A small sound classifier, trained from scratch: batches of 256.
Rows from block 5 of a small sound classifier, named by matrix and row number. Rows with one number within an expert belong to one neuron, the router's apart. Each number is 128 + 32 x the weight over its row's rms, rounded and kept within 0 to 255. All counts start at 0. Numbers have three digits each.
Before each expert's rows are labels from the 100 clips, of 14848, where the router gives the expert most weight on average: "top examples" is what is common among them. Only what is clearly more common there than usual is listed. The data: synthesized solo parts of chorales (CocoChorales).
# router: router (model.blocks.5.mlp.router.weight, 8x192, trained with AdamW), inputs 78-116
# up: expert up (model.blocks.5.mlp.up, 8x384x192), inputs 78-116
# down: expert down (model.blocks.5.mlp.down, 8x192x384, transposed), outputs 78-116

# expert 1
top examples: trombone; note D#4; note C#4; note F#4
router.1:140148117031101092143111194100076116100135135147159104145158174086137155101085188135083093125158186156155093088170126
up.11:154115099057137134144120057100133200143197105138099095147094198129142151161096092148135113154184091151095145112187130
down.11:127155145117157107090151059112149097065116134118172065110120126188143085150114081088100140109140101195122103102107128
up.12:191073132132135109111111123086058149149131137114107123102137188086114141120155080166148102101115097106155143115156152
down.12:139098112131182149148139154110086128114153194121148106128089156157198124106163069109085131108136136124155154174087124
up.13:105157160153132132101156163132172159059112176170094190120109102109135139146098104116120120168109070109131087152114089
down.13:083140148088129116099084153074095115135083099156119097175155101032128115189151162127140095101123172111119135090097111
up.14:115097183110076167087082209131156116157107120115091136110145151145114065110159153108113147091135119111173143164157119
down.14:082125108126131124111143175157131158088124115137094127071070182068124162188124188146155119170106102117133132122125105
up.15:071121093199082129167174120163104190128067117195163122088142128073118176151079121108146129178080098093136131200140139
down.15:122133161090141115112133131145111130092199153152093188144193107102121076133133117098134144128094134156090104112132095
up.16:132118129070071133205093149108162117118082129110092120126190145101111173181098071147161097102116082101119140122139102
down.16:140052089080165116116112169089104163103137115092153133098123134063146116125132143073167117096133120152114132136197103
up.17:105091142119193166164169153128191121122136134101141086089116130126151118058160084165118112136065125175133161174143109
down.17:182150090132184152172147159103187152144126102123079132096107104114122138097096109117058184135111122125125104147193073
up.18:137142158190135100131029142194123142083119133125107093113153124106068145098120163144155144124137111132173146163164118
down.18:120166097162109050138121125121120105145131092093101178222134135134145115034104111149150159149129128142122080154119134
up.19:093223152153163117083149126145082143167187144146153133126074114127151123169130193093122115137097120151106167095137170
down.19:170093116112104122134153136102126126115148091137164152176142166136121117096144143104142145183086200147154161151078154
up.20:127116156102108099156110078158158149119129122127139164088108130134129198136066134147169108144134075125119106144159078
down.20:121121124164096122144139111175116146093115155182113129142194121171095035112197135085144167157136129145111156148139170
up.21:157111131117103065205190146122135073136120164163187129147131141133153152153086149114068149150116106170127148205134162
down.21:090155123171110189110120097085124109099124112096120093111153172159164091142168096138142143056089108151173160066100109
up.22:109101140118140125128154129141179065100103132126083034151097204099142084067165075152150136155127129148077116149156108
down.22:140174181069113153108150129136110140172138111169203108133142140142089201130085133127138133132141137111099107111135128
up.23:126100126139115149089148138137165070132162108133122168111109131158107136156136124121104161165098144143131225105115106
down.23:118154082135143142123144090091073106103141150102156112189132130133153140169095109147150157093068135092174063104107109
up.24:118119101104157077114171040159120126145150157124069136106107139123174065177137153099076152129100131138126188162200175
down.24:165131117168109074093098113177177147115175129167151146112164128152107154141103128120144100108151159106107091155138139
up.25:065091120153129144178166082124117174102211065135087103101132106172166156140165061234147164127143173116123111142093088
down.25:149104083092083136085137188135059129115088113216141080099086142122179093120148115158105094157097106145154119139114152
up.26:166128088127122105136161084110113112111105169130079053163115108114166141162064138142117116146149114104129149081152114
down.26:098102152143107122092056134112158141109127120153134174133170095166162133157088073141170150108141145131127107197189086
up.27:149120096171178141100101120097122146062172102097085132101180160111115127191168098127164104131144149080174131158112175
down.27:076101153158161103175154136109130111172055059168164122141094131112186171095144168147113140123134085144135098157172162
up.28:092140144121070125169115121176149097149160148129073189155129096200114144133145125096142079128136100124119097126167112
down.28:125099070102123139100094105148163081187140146120157181171156103127120182137147132126070127098087137123164179114076122
up.29:089099141119115085140118142132149164106094094121057128109193153138156100173129127123122105122088130080136136106074150
down.29:171095181169130090145155095151094172154115129152132073100099065125110100139111150181109088127124120080091091119144114
up.30:124159039137153150092186108178135137123157141159132079129170158066080112094169135125125160138086096139133078139110144
down.30:148112204160118065138159106080110082076188130117086085116153163127189168157103147153171095119185141140144139155115126
up.31:153094090150149134073056126117096142091093121123172088141126168118074136170095122128154098105176110136133100138190129
down.31:100095188128135116164102115167098153096147086112110080122106129110197155173168139097122102092136105113088127139150110
up.32:162134080146125111162175169140112144144099149107138132143144142149175086066156142115113127121113068201187112136101103
down.32:175085163073090151098096112092195089106198103111173110110112127093107112121141087109152179196194165109157115182154162
up.33:172152171089106181110151116148187132125146110152109132107168110151063153151174159085077141087128078119101149105124134
down.33:114098111147080113150114190136102107131052135134143086081153190118120157171145103127197145127119157134123117134134129
up.34:063134160126100113163132140132117186104205132077144184154101137092116151083082093115135120101144103173113076132144131
down.34:099149162139116099070115121079169114116156107129115149193113129091154161171114120099167071128102137061134140123110068
up.35:091150097190103136088205090179113206119207137155097132124173120129161177134123161104087122167151133130128088156123141
down.35:132156136132134135173121123141108122043146154102101134155088126106131071132179188106196197109173166110087162119122169
up.36:096137107070137105158130088165190065141128094182107147104104130109163105096086184138131163153155166117159111115174093
down.36:115102148118112134142211113148086160099112088106118071101160120147195141114088160137176141104137088162131125108143199
up.37:084083176090137155142137152148117097119137104116135096137045166094114178140192119148137138105178091160060155111083086
down.37:156126075138124152128105147145119154141107130096161174053117127171129123181119125120168147076122124061092106145185118
up.38:154100102082140148148081130080115092145216161141076107113135157155061152203183120109119142121104151174109109124137094
down.38:148192136133170143121142129138129115110163165121155114106119177084098137105131147109108104106119174134181115171136116
up.39:102102214121142114103129139122157154149155114106128094135210109181124204134117198078114124184108123106093143128169113
down.39:142110128115175185124093161110138115064133146144101123135101092135161137143131084100113167158096161135139125120085102
up.40:125094133081083128156138070171173171131132157155102178135175163079137100147142147139150114115096151175170079130129126
down.40:093144096128148138131103110077129151127053153120111128136085083091118115127080095092111131117143098156088117119113182
up.41:149178066130113116158159133137113191126153182114094104075153164117135130140180153099096139065134167125146119165120110
down.41:130149113110088136140156135043166101119161126142117173148101134116119174127149168111097123095123151191157131194121198
up.42:178113090122148121161162080079116110080121192117127159111163147110114111139080059132169119109105113133157120118157096
down.42:146166120077102061149164145138140162088138097147156130148173075037108145139102128139115189111103148080104115125089138
up.43:102096135083137159136133050088121131136170167103147155104126114156089124127166111093121166109119200132121079179109126
down.43:136152124175102151163083109047117109127057093118055154105164163092194159160106112177145076107055100077186100123135146
up.44:181137188074157115177133154082106116137112147109109174145137142202185096130093124166156141063137126098084157129131157
down.44:071113189147105133075125113152151154153095094125186128125099065109176231117088108133116100124130097147202100082169105
up.45:099196110126095128131117142144111130118101123101108112109084145143106162156140079159174138078125069124097124160103056
down.45:157135128106109134185144069090114152079143147162109098111102088120157125151182145112137119107098084137103073140112125

# expert 2
top examples: flute; note D#5; note F5; note F#5
router.2:117088147144162195157135051167152166109169133132097070086118132143149105191131069132086108094165066117096106138135122
up.11:160158203150128146130102153117110154147137150069173146145135100122145144103123075160128162124128118174133137156137140
down.11:093123128139137205076183192137140171043164097109128159086119183166126148158141183100048124118127104105171188132137119
up.12:135090160139138094112109100143154126106100115096106203194123126132100211115200113118150156099121130063178104113115109
down.12:079157066099099127130115099159084102069091177124174180147103118108085145156096125111145143125112066112147116095110150
up.13:120160199109120065133106132153062103147107123172137128146102129144121172105173097070158162073098133130161135075057114
down.13:154149113126175126112151075106128105106106107141137129120126136170109126096152206098116122152123189149105115166161147
up.14:132107099151084147119059081137094179156123150105081055189132128120158154152181199114149095138160121134139162076157154
down.14:203189146154091115092135206076164111101163149142111172146157184119115127098141095138142180073084151076145108128081115
up.15:096175100160064121139131113110115104139183119163111170141170123136079106104131100138172186127088126068115128120122131
down.15:100138109163130127156164127179080113093132115140136155155092163162172153143147143112107103158090143145116101177165097
up.16:130130091106111117105124106137114176154082111169132181076144136123138148140094146121143139071145150105117111173134140
down.16:090141189099128113120091148183133137153095164153161072089148072126153132160191168177163109152134072166120115138133100
up.17:156137112125184130144132142105147133102128155141083167066059115097130069120140145115091102125091132144161145146167232
down.17:187184143092161040138185171152178098158132135119149101123087150075189113146120165202155208129153107161130123113171137
up.18:141195153112182096131123116093085154088125129156154117158160101147115131138072098105100137117124158159092080144158120
down.18:086096108137127163117085165115142134142139111114104137115180135138179172086139137114091198029123092168114190144117118
up.19:084161152090156161155134180108149170148129136123104140179109157049117151102098137125138155110169124135100095164108153
down.19:111142219152095133097124130128136145102130161134120141122104156134129134117177110102159071107140123110116113081079100
up.20:062093152116107167155182142109101147114203138145136139106124101178140127142170198082108110142112050114111094140089138
down.20:123161162125136125182141119077123146128081136079122139114119104102110185109090142191126116119088177125113152147087139
up.21:116150179116151136081148099093129144091153130130163105113167119091135133152106139117140196101132134159133116157125072
down.21:151144080163065152147122107089137132180138112100163122165126065140068100140114124147115116079094113178121139091099106
up.22:147112099178124087152161115101061138114155141109148068132131159131166177119179113065118098163140106159122112124142145
down.22:055154143134112149149133129099128082098108111135157129134142079186114119104179088125105128123165162055097118134084164
up.23:143069062158175113094097147081183155165126202213103147055145176114139155108122180152140123108103182130133095111179166
down.23:144110106137107153144100118130127028124068149095131096133117122059118095089105143179162218115130136113096181119109103
up.24:133122156095133111139085158139135130124086137160145129124122142117150121094137128183116156067154098158135134139102169
down.24:144136071160097164100127051137127176199205048108098092090082143174123157110173112188132223112203118119135131128077113
up.25:054138163100153092126145063134056137123153130139121153158143097125142157143127145123106162108175157101175224120142158
down.25:128154118114114101161140133129178070091132079067129179151106129158145099086131140097078179151081127117136099134165178
up.26:038098154130120142091151146090150152131151107166120131150159106148074143172146138144112099162092169120161119102128160
down.26:162144098108120093170085138129133077156098146087142086105158174134154160205197161126173146118116127219119145150137098
up.27:117155124126081116147129118170074120102201072108099131143137129103113095105118091093166144133108155114156127125156169
down.27:126165084123150074187111099082067091115079116141069181145165164113092102110120130167146098096120117111152093130134166
up.28:165124126123161136098153137106092165130100091095128163127162173131139141128158105141126113113081183172136136094130158
down.28:178122120106131138154108167113133163153096097140140116176141121121133161122084122112110181115095142060103156111107148
up.29:148133184114066134152133114135178117094176068153172118134114063098147119119085146107045168186126075123135144064073121
down.29:118177059177209084101109123152072138126174101169175082173149179119122162146121087097138127023123152144127125094140148
up.30:154134073147092132145095141087136096116138131127161161111112148106102107110149166127132128123124049126147165144180149
down.30:188141119120136131169116136107105083142090097189112133107165159049121108079105163123146147133194105124175136139106151
up.31:145100092162090092148091113078133107121149165129159168121106140068109092090146129118157080101096103150187107116107128
down.31:146149220102121129084146175147171133067134172097175170156133137101114123155154142130133144161117136104153137096120135
up.32:131208092116108161113144115136135138130109074122118148168079151109079128067169157125095077168120127147146144179090128
down.32:150164129071161125214146084147067106166127114139071095105121130120142149105080091116154129188147103135144110187135095
up.33:138125040139124157154135132115105165111032108139101157114097164120085112109117124120133131148095163098142132144169141
down.33:114148095129148111151130095122145156119039138174124159084160084146142113139169072133182144120159111075168101187114086
up.34:108120141101122202120171128097138148095131138178104160155104156127208094015133091104107116177135092124205096108163152
down.34:120079121109107090118088072124120164116105111136126144105170116135103132181160123138094206095125093106120137166153165
up.35:099146117168104161165140173110099201134157133082174065094090107130134094116132133158166123121126088107134097111137065
down.35:150137109155117115162145157148119079100134098174141144063038151121093131092132083119165111117070106110077099073088129
up.36:147127159100117113111148125058074079103148198136070091131114156148121093088066151102185145128117106098097137099156161
down.36:158129097082131108169091162084055122080144105080121136130113121119128129071139132138198143143088133087138132128095141
up.37:146124180085134108113157123139122127121135087129136119088082111093133155152145155078130140141093172154108160091154145
down.37:110122160123151096117125101109105110108178087109117109160177112104078076133092056148160123137151130168088106187106143
up.38:075155204100148116086114104041092136064162127145184143120112129145166104121137092078118179126128140112079093205123112
down.38:161084094199105154094166180158122156111138098081157162153205144115123169095073130152119078167150160168177138090086142
up.39:083052110135143084115124116196110119167158153077134142107164124147130128139120178125150132090097073164152116123145115
down.39:107167108116132107094144152126148178041126123155143140143102130103143145118102112146194157122085145156139111154089148
up.40:143157106158142119114124119096137100090089129132135127165117123115146164129027128125131166117110185176160127121135157
down.40:146097190118140168125089104119122088121126106126093100111086143130116105079112116073120135179155067118126140145172100
up.41:144096149101115084118139161173175111091123157107140137174121148110104115187153197149151092143103130107123135134022161
down.41:105114081083115113144202116114160103163144099118121146156087121112119163084129158141080115069119227104121086221152127
up.42:103123112143161164084105113139181165092158124163160145184166143100136102093122107119062104098140131090101187145125117
down.42:110220061179091094147146156166124159123098136111165096172100103177126108172137100133149138121092140141116135090129142
up.43:149076088134118145067079097075118144125074112076135176107132129107141134189078098110150139170143074124174096162141162
down.43:109111199171109219187121133066144173177107129098107117076126161136089122177157146083167129094108104131152194089129161
up.44:139161091164138115082144148154114133178099178089092186116121106090131164126155138131133122123078095115170118097140135
down.44:129101135109165052161146128121171129150114102117097113130138083152099128131168106153088102173159152101146123151051057
up.45:180145197149145144112098107126096111113127162147141145099122117148063110108118110053152168129159159140093145161074071
down.45:144157131143114102145157133132151129104161169125131126135107116117146138093095177156131130200097122094114193170099139

# expert 7
top examples: cello; note C4; note A#3; note G#3
router.7:146143166177168116098097131117181128145140114083142145102122153162095095061142121161188132159137137143097108065107121
up.11:090111103111099182108136146149127135184124144149157065131139045109107115147119147104057155140141206124158134144139103
down.11:141091131042104141144133090129116092125117137129074192115158130170168144172134133093143120167178176117177169160110183
up.12:141151080094140103065081118132158074171152128145117093123150138060162139148147160060130066145153112086119156087090161
down.12:099156102165065170143167142126131094097109121162174087142090159174135149114148117144085121112108108148225151120096101
up.13:112138103122085151044156174117131155093145124104159177152119099125146174178147089108191171157107082177106122166145165
down.13:093135094139212110157153169178138138103169176115093145116131129163156135115125148144087123192130168137170121158148050
up.14:124172127111147126167148096107126148111153116125126123125086189118157099037127193116085126120104115084133121173145071
down.14:131121096100154133093122125151155146190066152131122094121200147088172137224124083080191099136086129070088107156159077
up.15:127114134151127107111118061164112083124088114166097152129148137156172148099095116127047195140134185155192123140181108
down.15:110104110146156119128093116098113097137098123134145037148129138157177120165093093194141141119125167146100134147123163
up.16:132131139091145095094097159163082131175131080121174072144109116129097126171090105145083135096147119098176108148176132
down.16:088102070173186136109129167078128133082128159111073133131194122095132077112156155173127144212143103104117162133151139
up.17:186189160146189156058124124153129117156107114159144152091134122088188151066056211098065135145130168144078131120144132
down.17:109183152168072131163127117170128121155131102123099183148188047187122061198169084172190132111116193135128135126149179
up.18:145147149084144134189053142166102125161190138115119138168177083137128174120135161076151140149134139123102071139195128
down.18:094147144126106132069128136090128185188093043096149127135103146145105114123157142154105101200209138146110095140150097
up.19:159145117118099094102083148133148097181060116118123154046136131204077157114139142152133170124147168149170121107097093
down.19:100099151128129097204144081116119100090171111134128149127152117146140151132181189118166137171116203135088106096158149
up.20:105098152157175183122165138093128111153154185141108071116081102142147091159127141069138105178177100158130147124133106
down.20:178143116105088142137141161175165081101175171110100096119170141119130134089187078101120121101162132068161048165122128
up.21:142091110133071074094047128129167093105162152141097135084157139115203137129142170141075142135134150050148127226157121
down.21:116141145142154147082130113117091105177117113181179111173189202155103165113156101113145145084114081181126102106138094
up.22:165097125152116147156131115171165065213123132160096194155132135149131138137099133115118126157150118102156186174157094
down.22:126147124161123106074157184112141131100123110095099079096097086147141126145157126128094079196142136201129092146080130
up.23:128133132120141091056138151076084139103087115086147113090128113098060182097126164109136127100149133117169156128102135
down.23:144127134131086102166156126096136122193132130077051160125145085182083085119073186185124106141166157174141168113113136
up.24:149129122091158129193129146173125104139097086113165109161149086148111162159146123090128167115121118107125102143167087
down.24:086115113125134105033138142116059162141096156100075129103053140109175174109127104152159129104115157101121187104115153
up.25:132186097130177116156098203203079111151227137122180117104123177106144126146144105083128112178163107093182116158118151
down.25:136123093139137140094101062157170155069168141092140063078152167094160160115165150161119195128123134137166133142145169
up.26:140069138067158115084089147102084105095109112197148093149091130154092131122102145101098123160129070125113153142143110
down.26:125121085105191145138107179119150166087108076124128095143192090120094102107161095089166203188084123152105150220140134
up.27:145109153144172204132106092205126123104145088129125095124159179155182152144136111105132184160161149101096126103133138
down.27:105114111091108171116176186088158113140173083142155126124123096125120136142152046065128115116122120089149129175123127
up.28:105124170107157163138139107146128143115080081112071073169140159091093142204123165103121125110130146089147108121112094
down.28:133107141159176135071144137109140117172075157163113158134128125118093143070171089102144140136109164060159164160112119
up.29:115123139130087150089125097093096159093174191169092190101104182114065102176141139185133127076112124089127152143160144
down.29:115109117076077116242133112171087119091157142143134122120131118106116170130123183079148092138175119141053136116168098
up.30:055144172179103168120101085117137106129195118119092057114071131123147155146121075142118153105116156123085115162151119
down.30:155106060139144149101081101068216091176134143159141114115109145133071148145076137168118095119100115074107122165058124
up.31:102191112072124102112119187115116132174078085122141126116117096109120138058169131144116156110132140150162120149143127
down.31:056142166112122094151082068132161123104125161161206131139139141152109094115094161104108136121087135098147166112160163
up.32:159134137089175132153113165161078121106108090105121185122133151150143213144129109177115069131084136091121145149127163
down.32:101083145084132147146148120143126111139148164085093090096102061082123062111133143135137149189109150182140105189099152
up.33:141123163152094118133104063135106092148155152148107113152139203150119110147137089145096139067064082159128096165123129
down.33:091118165062092126148162153088122110139129151104083162086038155116139114071193190160124163162176127131088097166168184
up.34:113159141178079173127158160129056127075126135126130109115093148115072110059162113139161114106126187191095096072111153
down.34:130111087087105072051145120102127085126161153103207133109119151148102110158112121057122073138138089095119133166100137
up.35:151121103089078102099104139153191133166124092092149122129163072075157123123168183127156121133167117172137169122140105
down.35:155110127149160153117168128155125108168078094152089124112092183162030102146104108127120179101083184142093104126186102
up.36:151096150055161102164147153182137139151160068136211085128164058096126144098104133148115152076159189115155087107129100
down.36:148150128098050155137148106176138152150122116146121129138138177115156102104166057112139087190092166091157079079102167
up.37:084134134146130131112171086078147150101086131114113142135166142147109109162169186110142143083114088160142185128080071
down.37:100168098137128137169105096141147145138120097126070107118118173168065101151105178150195180140149098139165138164139124
up.38:115139097095171126145152119117152148227165113124164110143121216108124133149119105131121132113200095102133151147145133
down.38:120170111087093161165141124158154148145119141134121202149095137202096130112105121130141125077139100088123166160113133
up.39:149130095164122206161117176195039101069155139178166135177124136159163119155116161227161171189126098095128199154129145
down.39:114150125103128115137111055112183117112112155131150096113058138073088179128176072112099106097171127180086090120148119
up.40:098145111158130100077135089105110113104137100109147159118103125109104103126107098095110124147185142153151157135141168
down.40:148136154115095132043132162129100077133136071130096084121187090159138167140156115141161172139099165136059117127093134
up.41:175085176104160147110109145162097126121082112134127179179073138080185141051186111153114114172110107150114163154190150
down.41:095135177157195151130180106088121172083064205155112130144151099151191089135124143165091147116150099113129168112122151
up.42:129074144124165145155203135091150119138126136133100132104143160075148115184112152127143153076113129134112103124135092
down.42:112148122101155180142092139094131107125138136155126105181133153135156123193169167115131124099130097087164146088172151
up.43:124131098126137127167116155137146068113090166063147107156150161167144184151140152106150096154129076173133140112112135
down.43:157176159107139121079119124097188137111167171121117131183089148068062146094102075119099134110117160122134124154096114
up.44:105197136081141128095126151151055138146086149107095112151158175099162144155143206075131111147067108113123117135166078
down.44:125113168118129097093146113168092093124115087054129143110123082134072094103114172181135104121201146157118131139100147
up.45:157128138130120133123135131144155097158086079193132110188154125131101169164115076155049192091140034112137098175159117
down.45:096087145112146142085138145159214148198145119102124057107090065130108089106130190190095144186154097128108149165170084

# expert 5
top examples: trumpet; horn; note C#5
router.5:114111149130128161101137097192097073108151078128095080151144120120102137138083131097113134200104155104144146111090047
up.11:096091134126107139102087112111145187178113116125097149128175154192095141146122088139182153101127107119085121145114162
down.11:118110115127179102110121111130082073127149089081097147144159045132082158155152094112166105146167159137134137109188139
up.12:111094138127096154075074171169132100185102076130059175095115162135125122122112160129142135134147140063134130214159149
down.12:123135103141051188131109121087121139114101148063151157105081094135095149162143118127169159121139180153086118171124096
up.13:126049149165169141154120129135068125132138086200124164112107133135172108100197159154129098102053192131134082137186150
down.13:178119056155143082142130144137127194152099139137136102155148133125094147112099076134111118086102137123128129113108146
up.14:098139133142161165143121169096133132088145154146161128175092160152115105121148157122139144109144213153138155106139102
down.14:145078140153175129129176119169136127116127129063192087096129136175110109099116142103098083154193089166089144163072201
up.15:143099144113131129128153141187090108125176131129046164123177068112144188177076145138109131130180189142117112109162139
down.15:078132168114091123141131160162126146160125130119174127130062109131092118109115118165127129079165123105095094122164141
up.16:116161142127146100124097148132150126138186114086138137097050109150060164126109109137109107141160174107167087141127133
down.16:129156097091166124142078175103105155201128111125147155116091129134084137144183116138132059152087112187113115100142149
up.17:126121133084091160161185137110147076145123078151078093090145129134137058097129124099129086191167119092128116174161143
down.17:167102094155149102086120116128134143171162196141102188095170090113159168136118153110176167137155132121143122113091105
up.18:103133144165129081137106156105149117122193126121113120113147197184108124132094084096113166121156121152091089142147174
down.18:103100207135068082130186155094146112118156065174161103133099149147146155164142113082143084092138123199126120127125177
up.19:080089152142137127141102147112108112081167130104132097146178139135117196121154090143146175175143150091062094117103125
down.19:094149120118110099153108114108109128096157139081095120116103089188150090089102156124140116147096155151153146163116101
up.20:146154106133137123135124095125133189110097081095127137110101157060136115080178125092140119122120201089137158149128120
down.20:112130122143130167146134146125141154169156188105106128176116131155116117079196099144141143122141105160125123144149155
up.21:116087097154145087136116212081098104109091105132124139148109123045108112118063129181135166073080143145054121152137168
down.21:162132075099116073055173138078113118161184105126163121112054104124193154084096156119069117088169169185171116154116091
up.22:119121115142145186140099143137091168163144087128078135185099095091123139107124112097155136093089104126158128165157123
down.22:145115146121093095164089115105177066097103136182155118140169159089109101231111113122138128110131128162166164214124108
up.23:134068124126137094116124131145066099081154158117126200099092129182157140118128148157104110142124168147108088125130151
down.23:125113069155142142174144091100139132139129176119134162156094071109081141174132119101177138137175118132144156131098185
up.24:092124139101123129146154127168062194145176148120122094108139144149132102092191097144174127142102129153161092143099114
down.24:184119083168111160145094125169156118114136181170105100155156151099168128098114106181147162112110119136139148093137102
up.25:156152102132088110172142095139115129152152158112100147138110157138117106078103097093105126144144159080158124128144110
down.25:086133082104131098121133172136074190145092083160131145071152075128108186111145126139164117179143157160120141175134197
up.26:160106142128126168120114118125144136096116105139139176078124108152106123173146131119132094096114156130157112139168111
down.26:125108129208081152050071061102129159163152161177116136115079092168105113172169086121129103124128126150159133165095131
up.27:116163113073148190094113141140171121141118137093109133115102078103090152184098128141111123140175132158138129155181143
down.27:154131120147114199162198124132093149103160178093143127094027070161173185098126152132094105107168133175147106154136144
up.28:098046120105104129081172133098171147110070102131113133137151066130099146158079146118127112127164184128103140132120148
down.28:169051181089133166153177198178116149119108159083048172065179109111101115137132108124175131127129118130187148124135073
up.29:139095183120172064120051125134084193073106110086112159101161091144111133148132109159077144124147150121094146145121139
down.29:138152109172113137147134123167145085094105138136103113131116163139154081087119167153175115056145144134090127140157147
up.30:081218188110125086155097113153097179130120161171167076138123070101124133129144131195070105128094106131163132117153082
down.30:119113148090164125171107140121136101147131112156144107173109105114161076088186170152142119084081149126104091104089125
up.31:170105147153116142187079152152189172120145188122125064132082080121077148147179091119118093082087087161185119145124153
down.31:141116144074084151077154104162063104127112184083135155130184131084091133070145114169163127129168191137081097112126060
up.32:162158140165181116152120087106187170126122151122164157128126147141044053149112091143167138150164128126134163098097126
down.32:104167088163093116148098139159136120093103100119099133102173072146140153150228114106138089131187131126133169178138170
up.33:135173144084139153118078182133117107125154116071173145098117069122153118132129124100097114054195192190159195131144119
down.33:056108132125084077117071148136128122046131152123161133103153123076140133151060136172102103136143125133120103165156054
up.34:134081108134135168122077146113091185103167100161192128195112140134202156077119108103072123117104174121134181126105139
down.34:117121154122139159111146191165153085110070136098133094111089112086055118126125135080136114113173128131145123152176215
up.35:112110096179140153142144139128132128130130165141171183141126099122142151099143072167128140114116184119154159212108100
down.35:149106083147167103082135160126076086109119118197167157145177113163148128147070115112103099131129112112139168082077118
up.36:172122086146136106169066118122115099183161059129192136109087160116093142090143108120128138136132125131131113113081099
down.36:136091105109078084117126126089121113081121080120119209148133143195111109101167123162109132111089123084125159089088134
up.37:104141160161078127126121229165167162137101167110123146162166169106178145134146097152107176161155093103153137164188138
down.37:133144084052077156146213089172083182162131129153141127103107129177111144139123101154120080055182100162171065086094127
up.38:129102094127117188120122122170099154167163176148118157129133119194194139131112120135156149188118104143102063090141093
down.38:135105112145092130129132106072116207145173133129120193133129094225160110212096106105122155062156146137167095174140137
up.39:123178075127120190098124118116136152095163130155097143192142119082123102164103151152127157132190197092075065152195161
down.39:095098121109143114080149121131157081134161093164115140156149134108101137153087105131146120094143138111156113174103117
up.40:113094184155132151156142176105120101153100167173157164154082113126101160161133112177148153105159150121140174153062143
down.40:128154128142113137132132107113127118140111118081113116192132135170124117105113101124112138120159169111090063118151159
up.41:130194152145118125158130147146153137158124135067131178129134120137074167094091132117158125125195111164171111149145115
down.41:116074110172136116138155148093091103180123126136125046127139166151113070110134161140161127172159134117063108097074123
up.42:140185126144132149109187146096134120105123087057177184113135057082149163111092134100120165067179160133130121113154129
down.42:089149107089134094137060161120054114116084111185126047103194068127113055119153170132167139139073143142171168081146123
up.43:093138110107105070130114184150071125141139090119112117112096109075181127114150071085102078165156109073136095163157165
down.43:110114168105171138113073175173163108141127143133122093131112095148116070181174172166232167157117119167162100137117096
up.44:071107109147114050125087124191152060164107147115117099063051113150160143068214129102116183094154185132109138129144143
down.44:096135141127201171182087124138226147117137096150195115143140093081113142124125105126117061160138154065110154141149127
up.45:091182075143186149172120139154111182073106124145088097136122133078226151120080135096133122082120115062107184144133151
down.45:110172078138128133156114149165119203128099100106131172091092132125137131175166119065156147187132147173119122142170213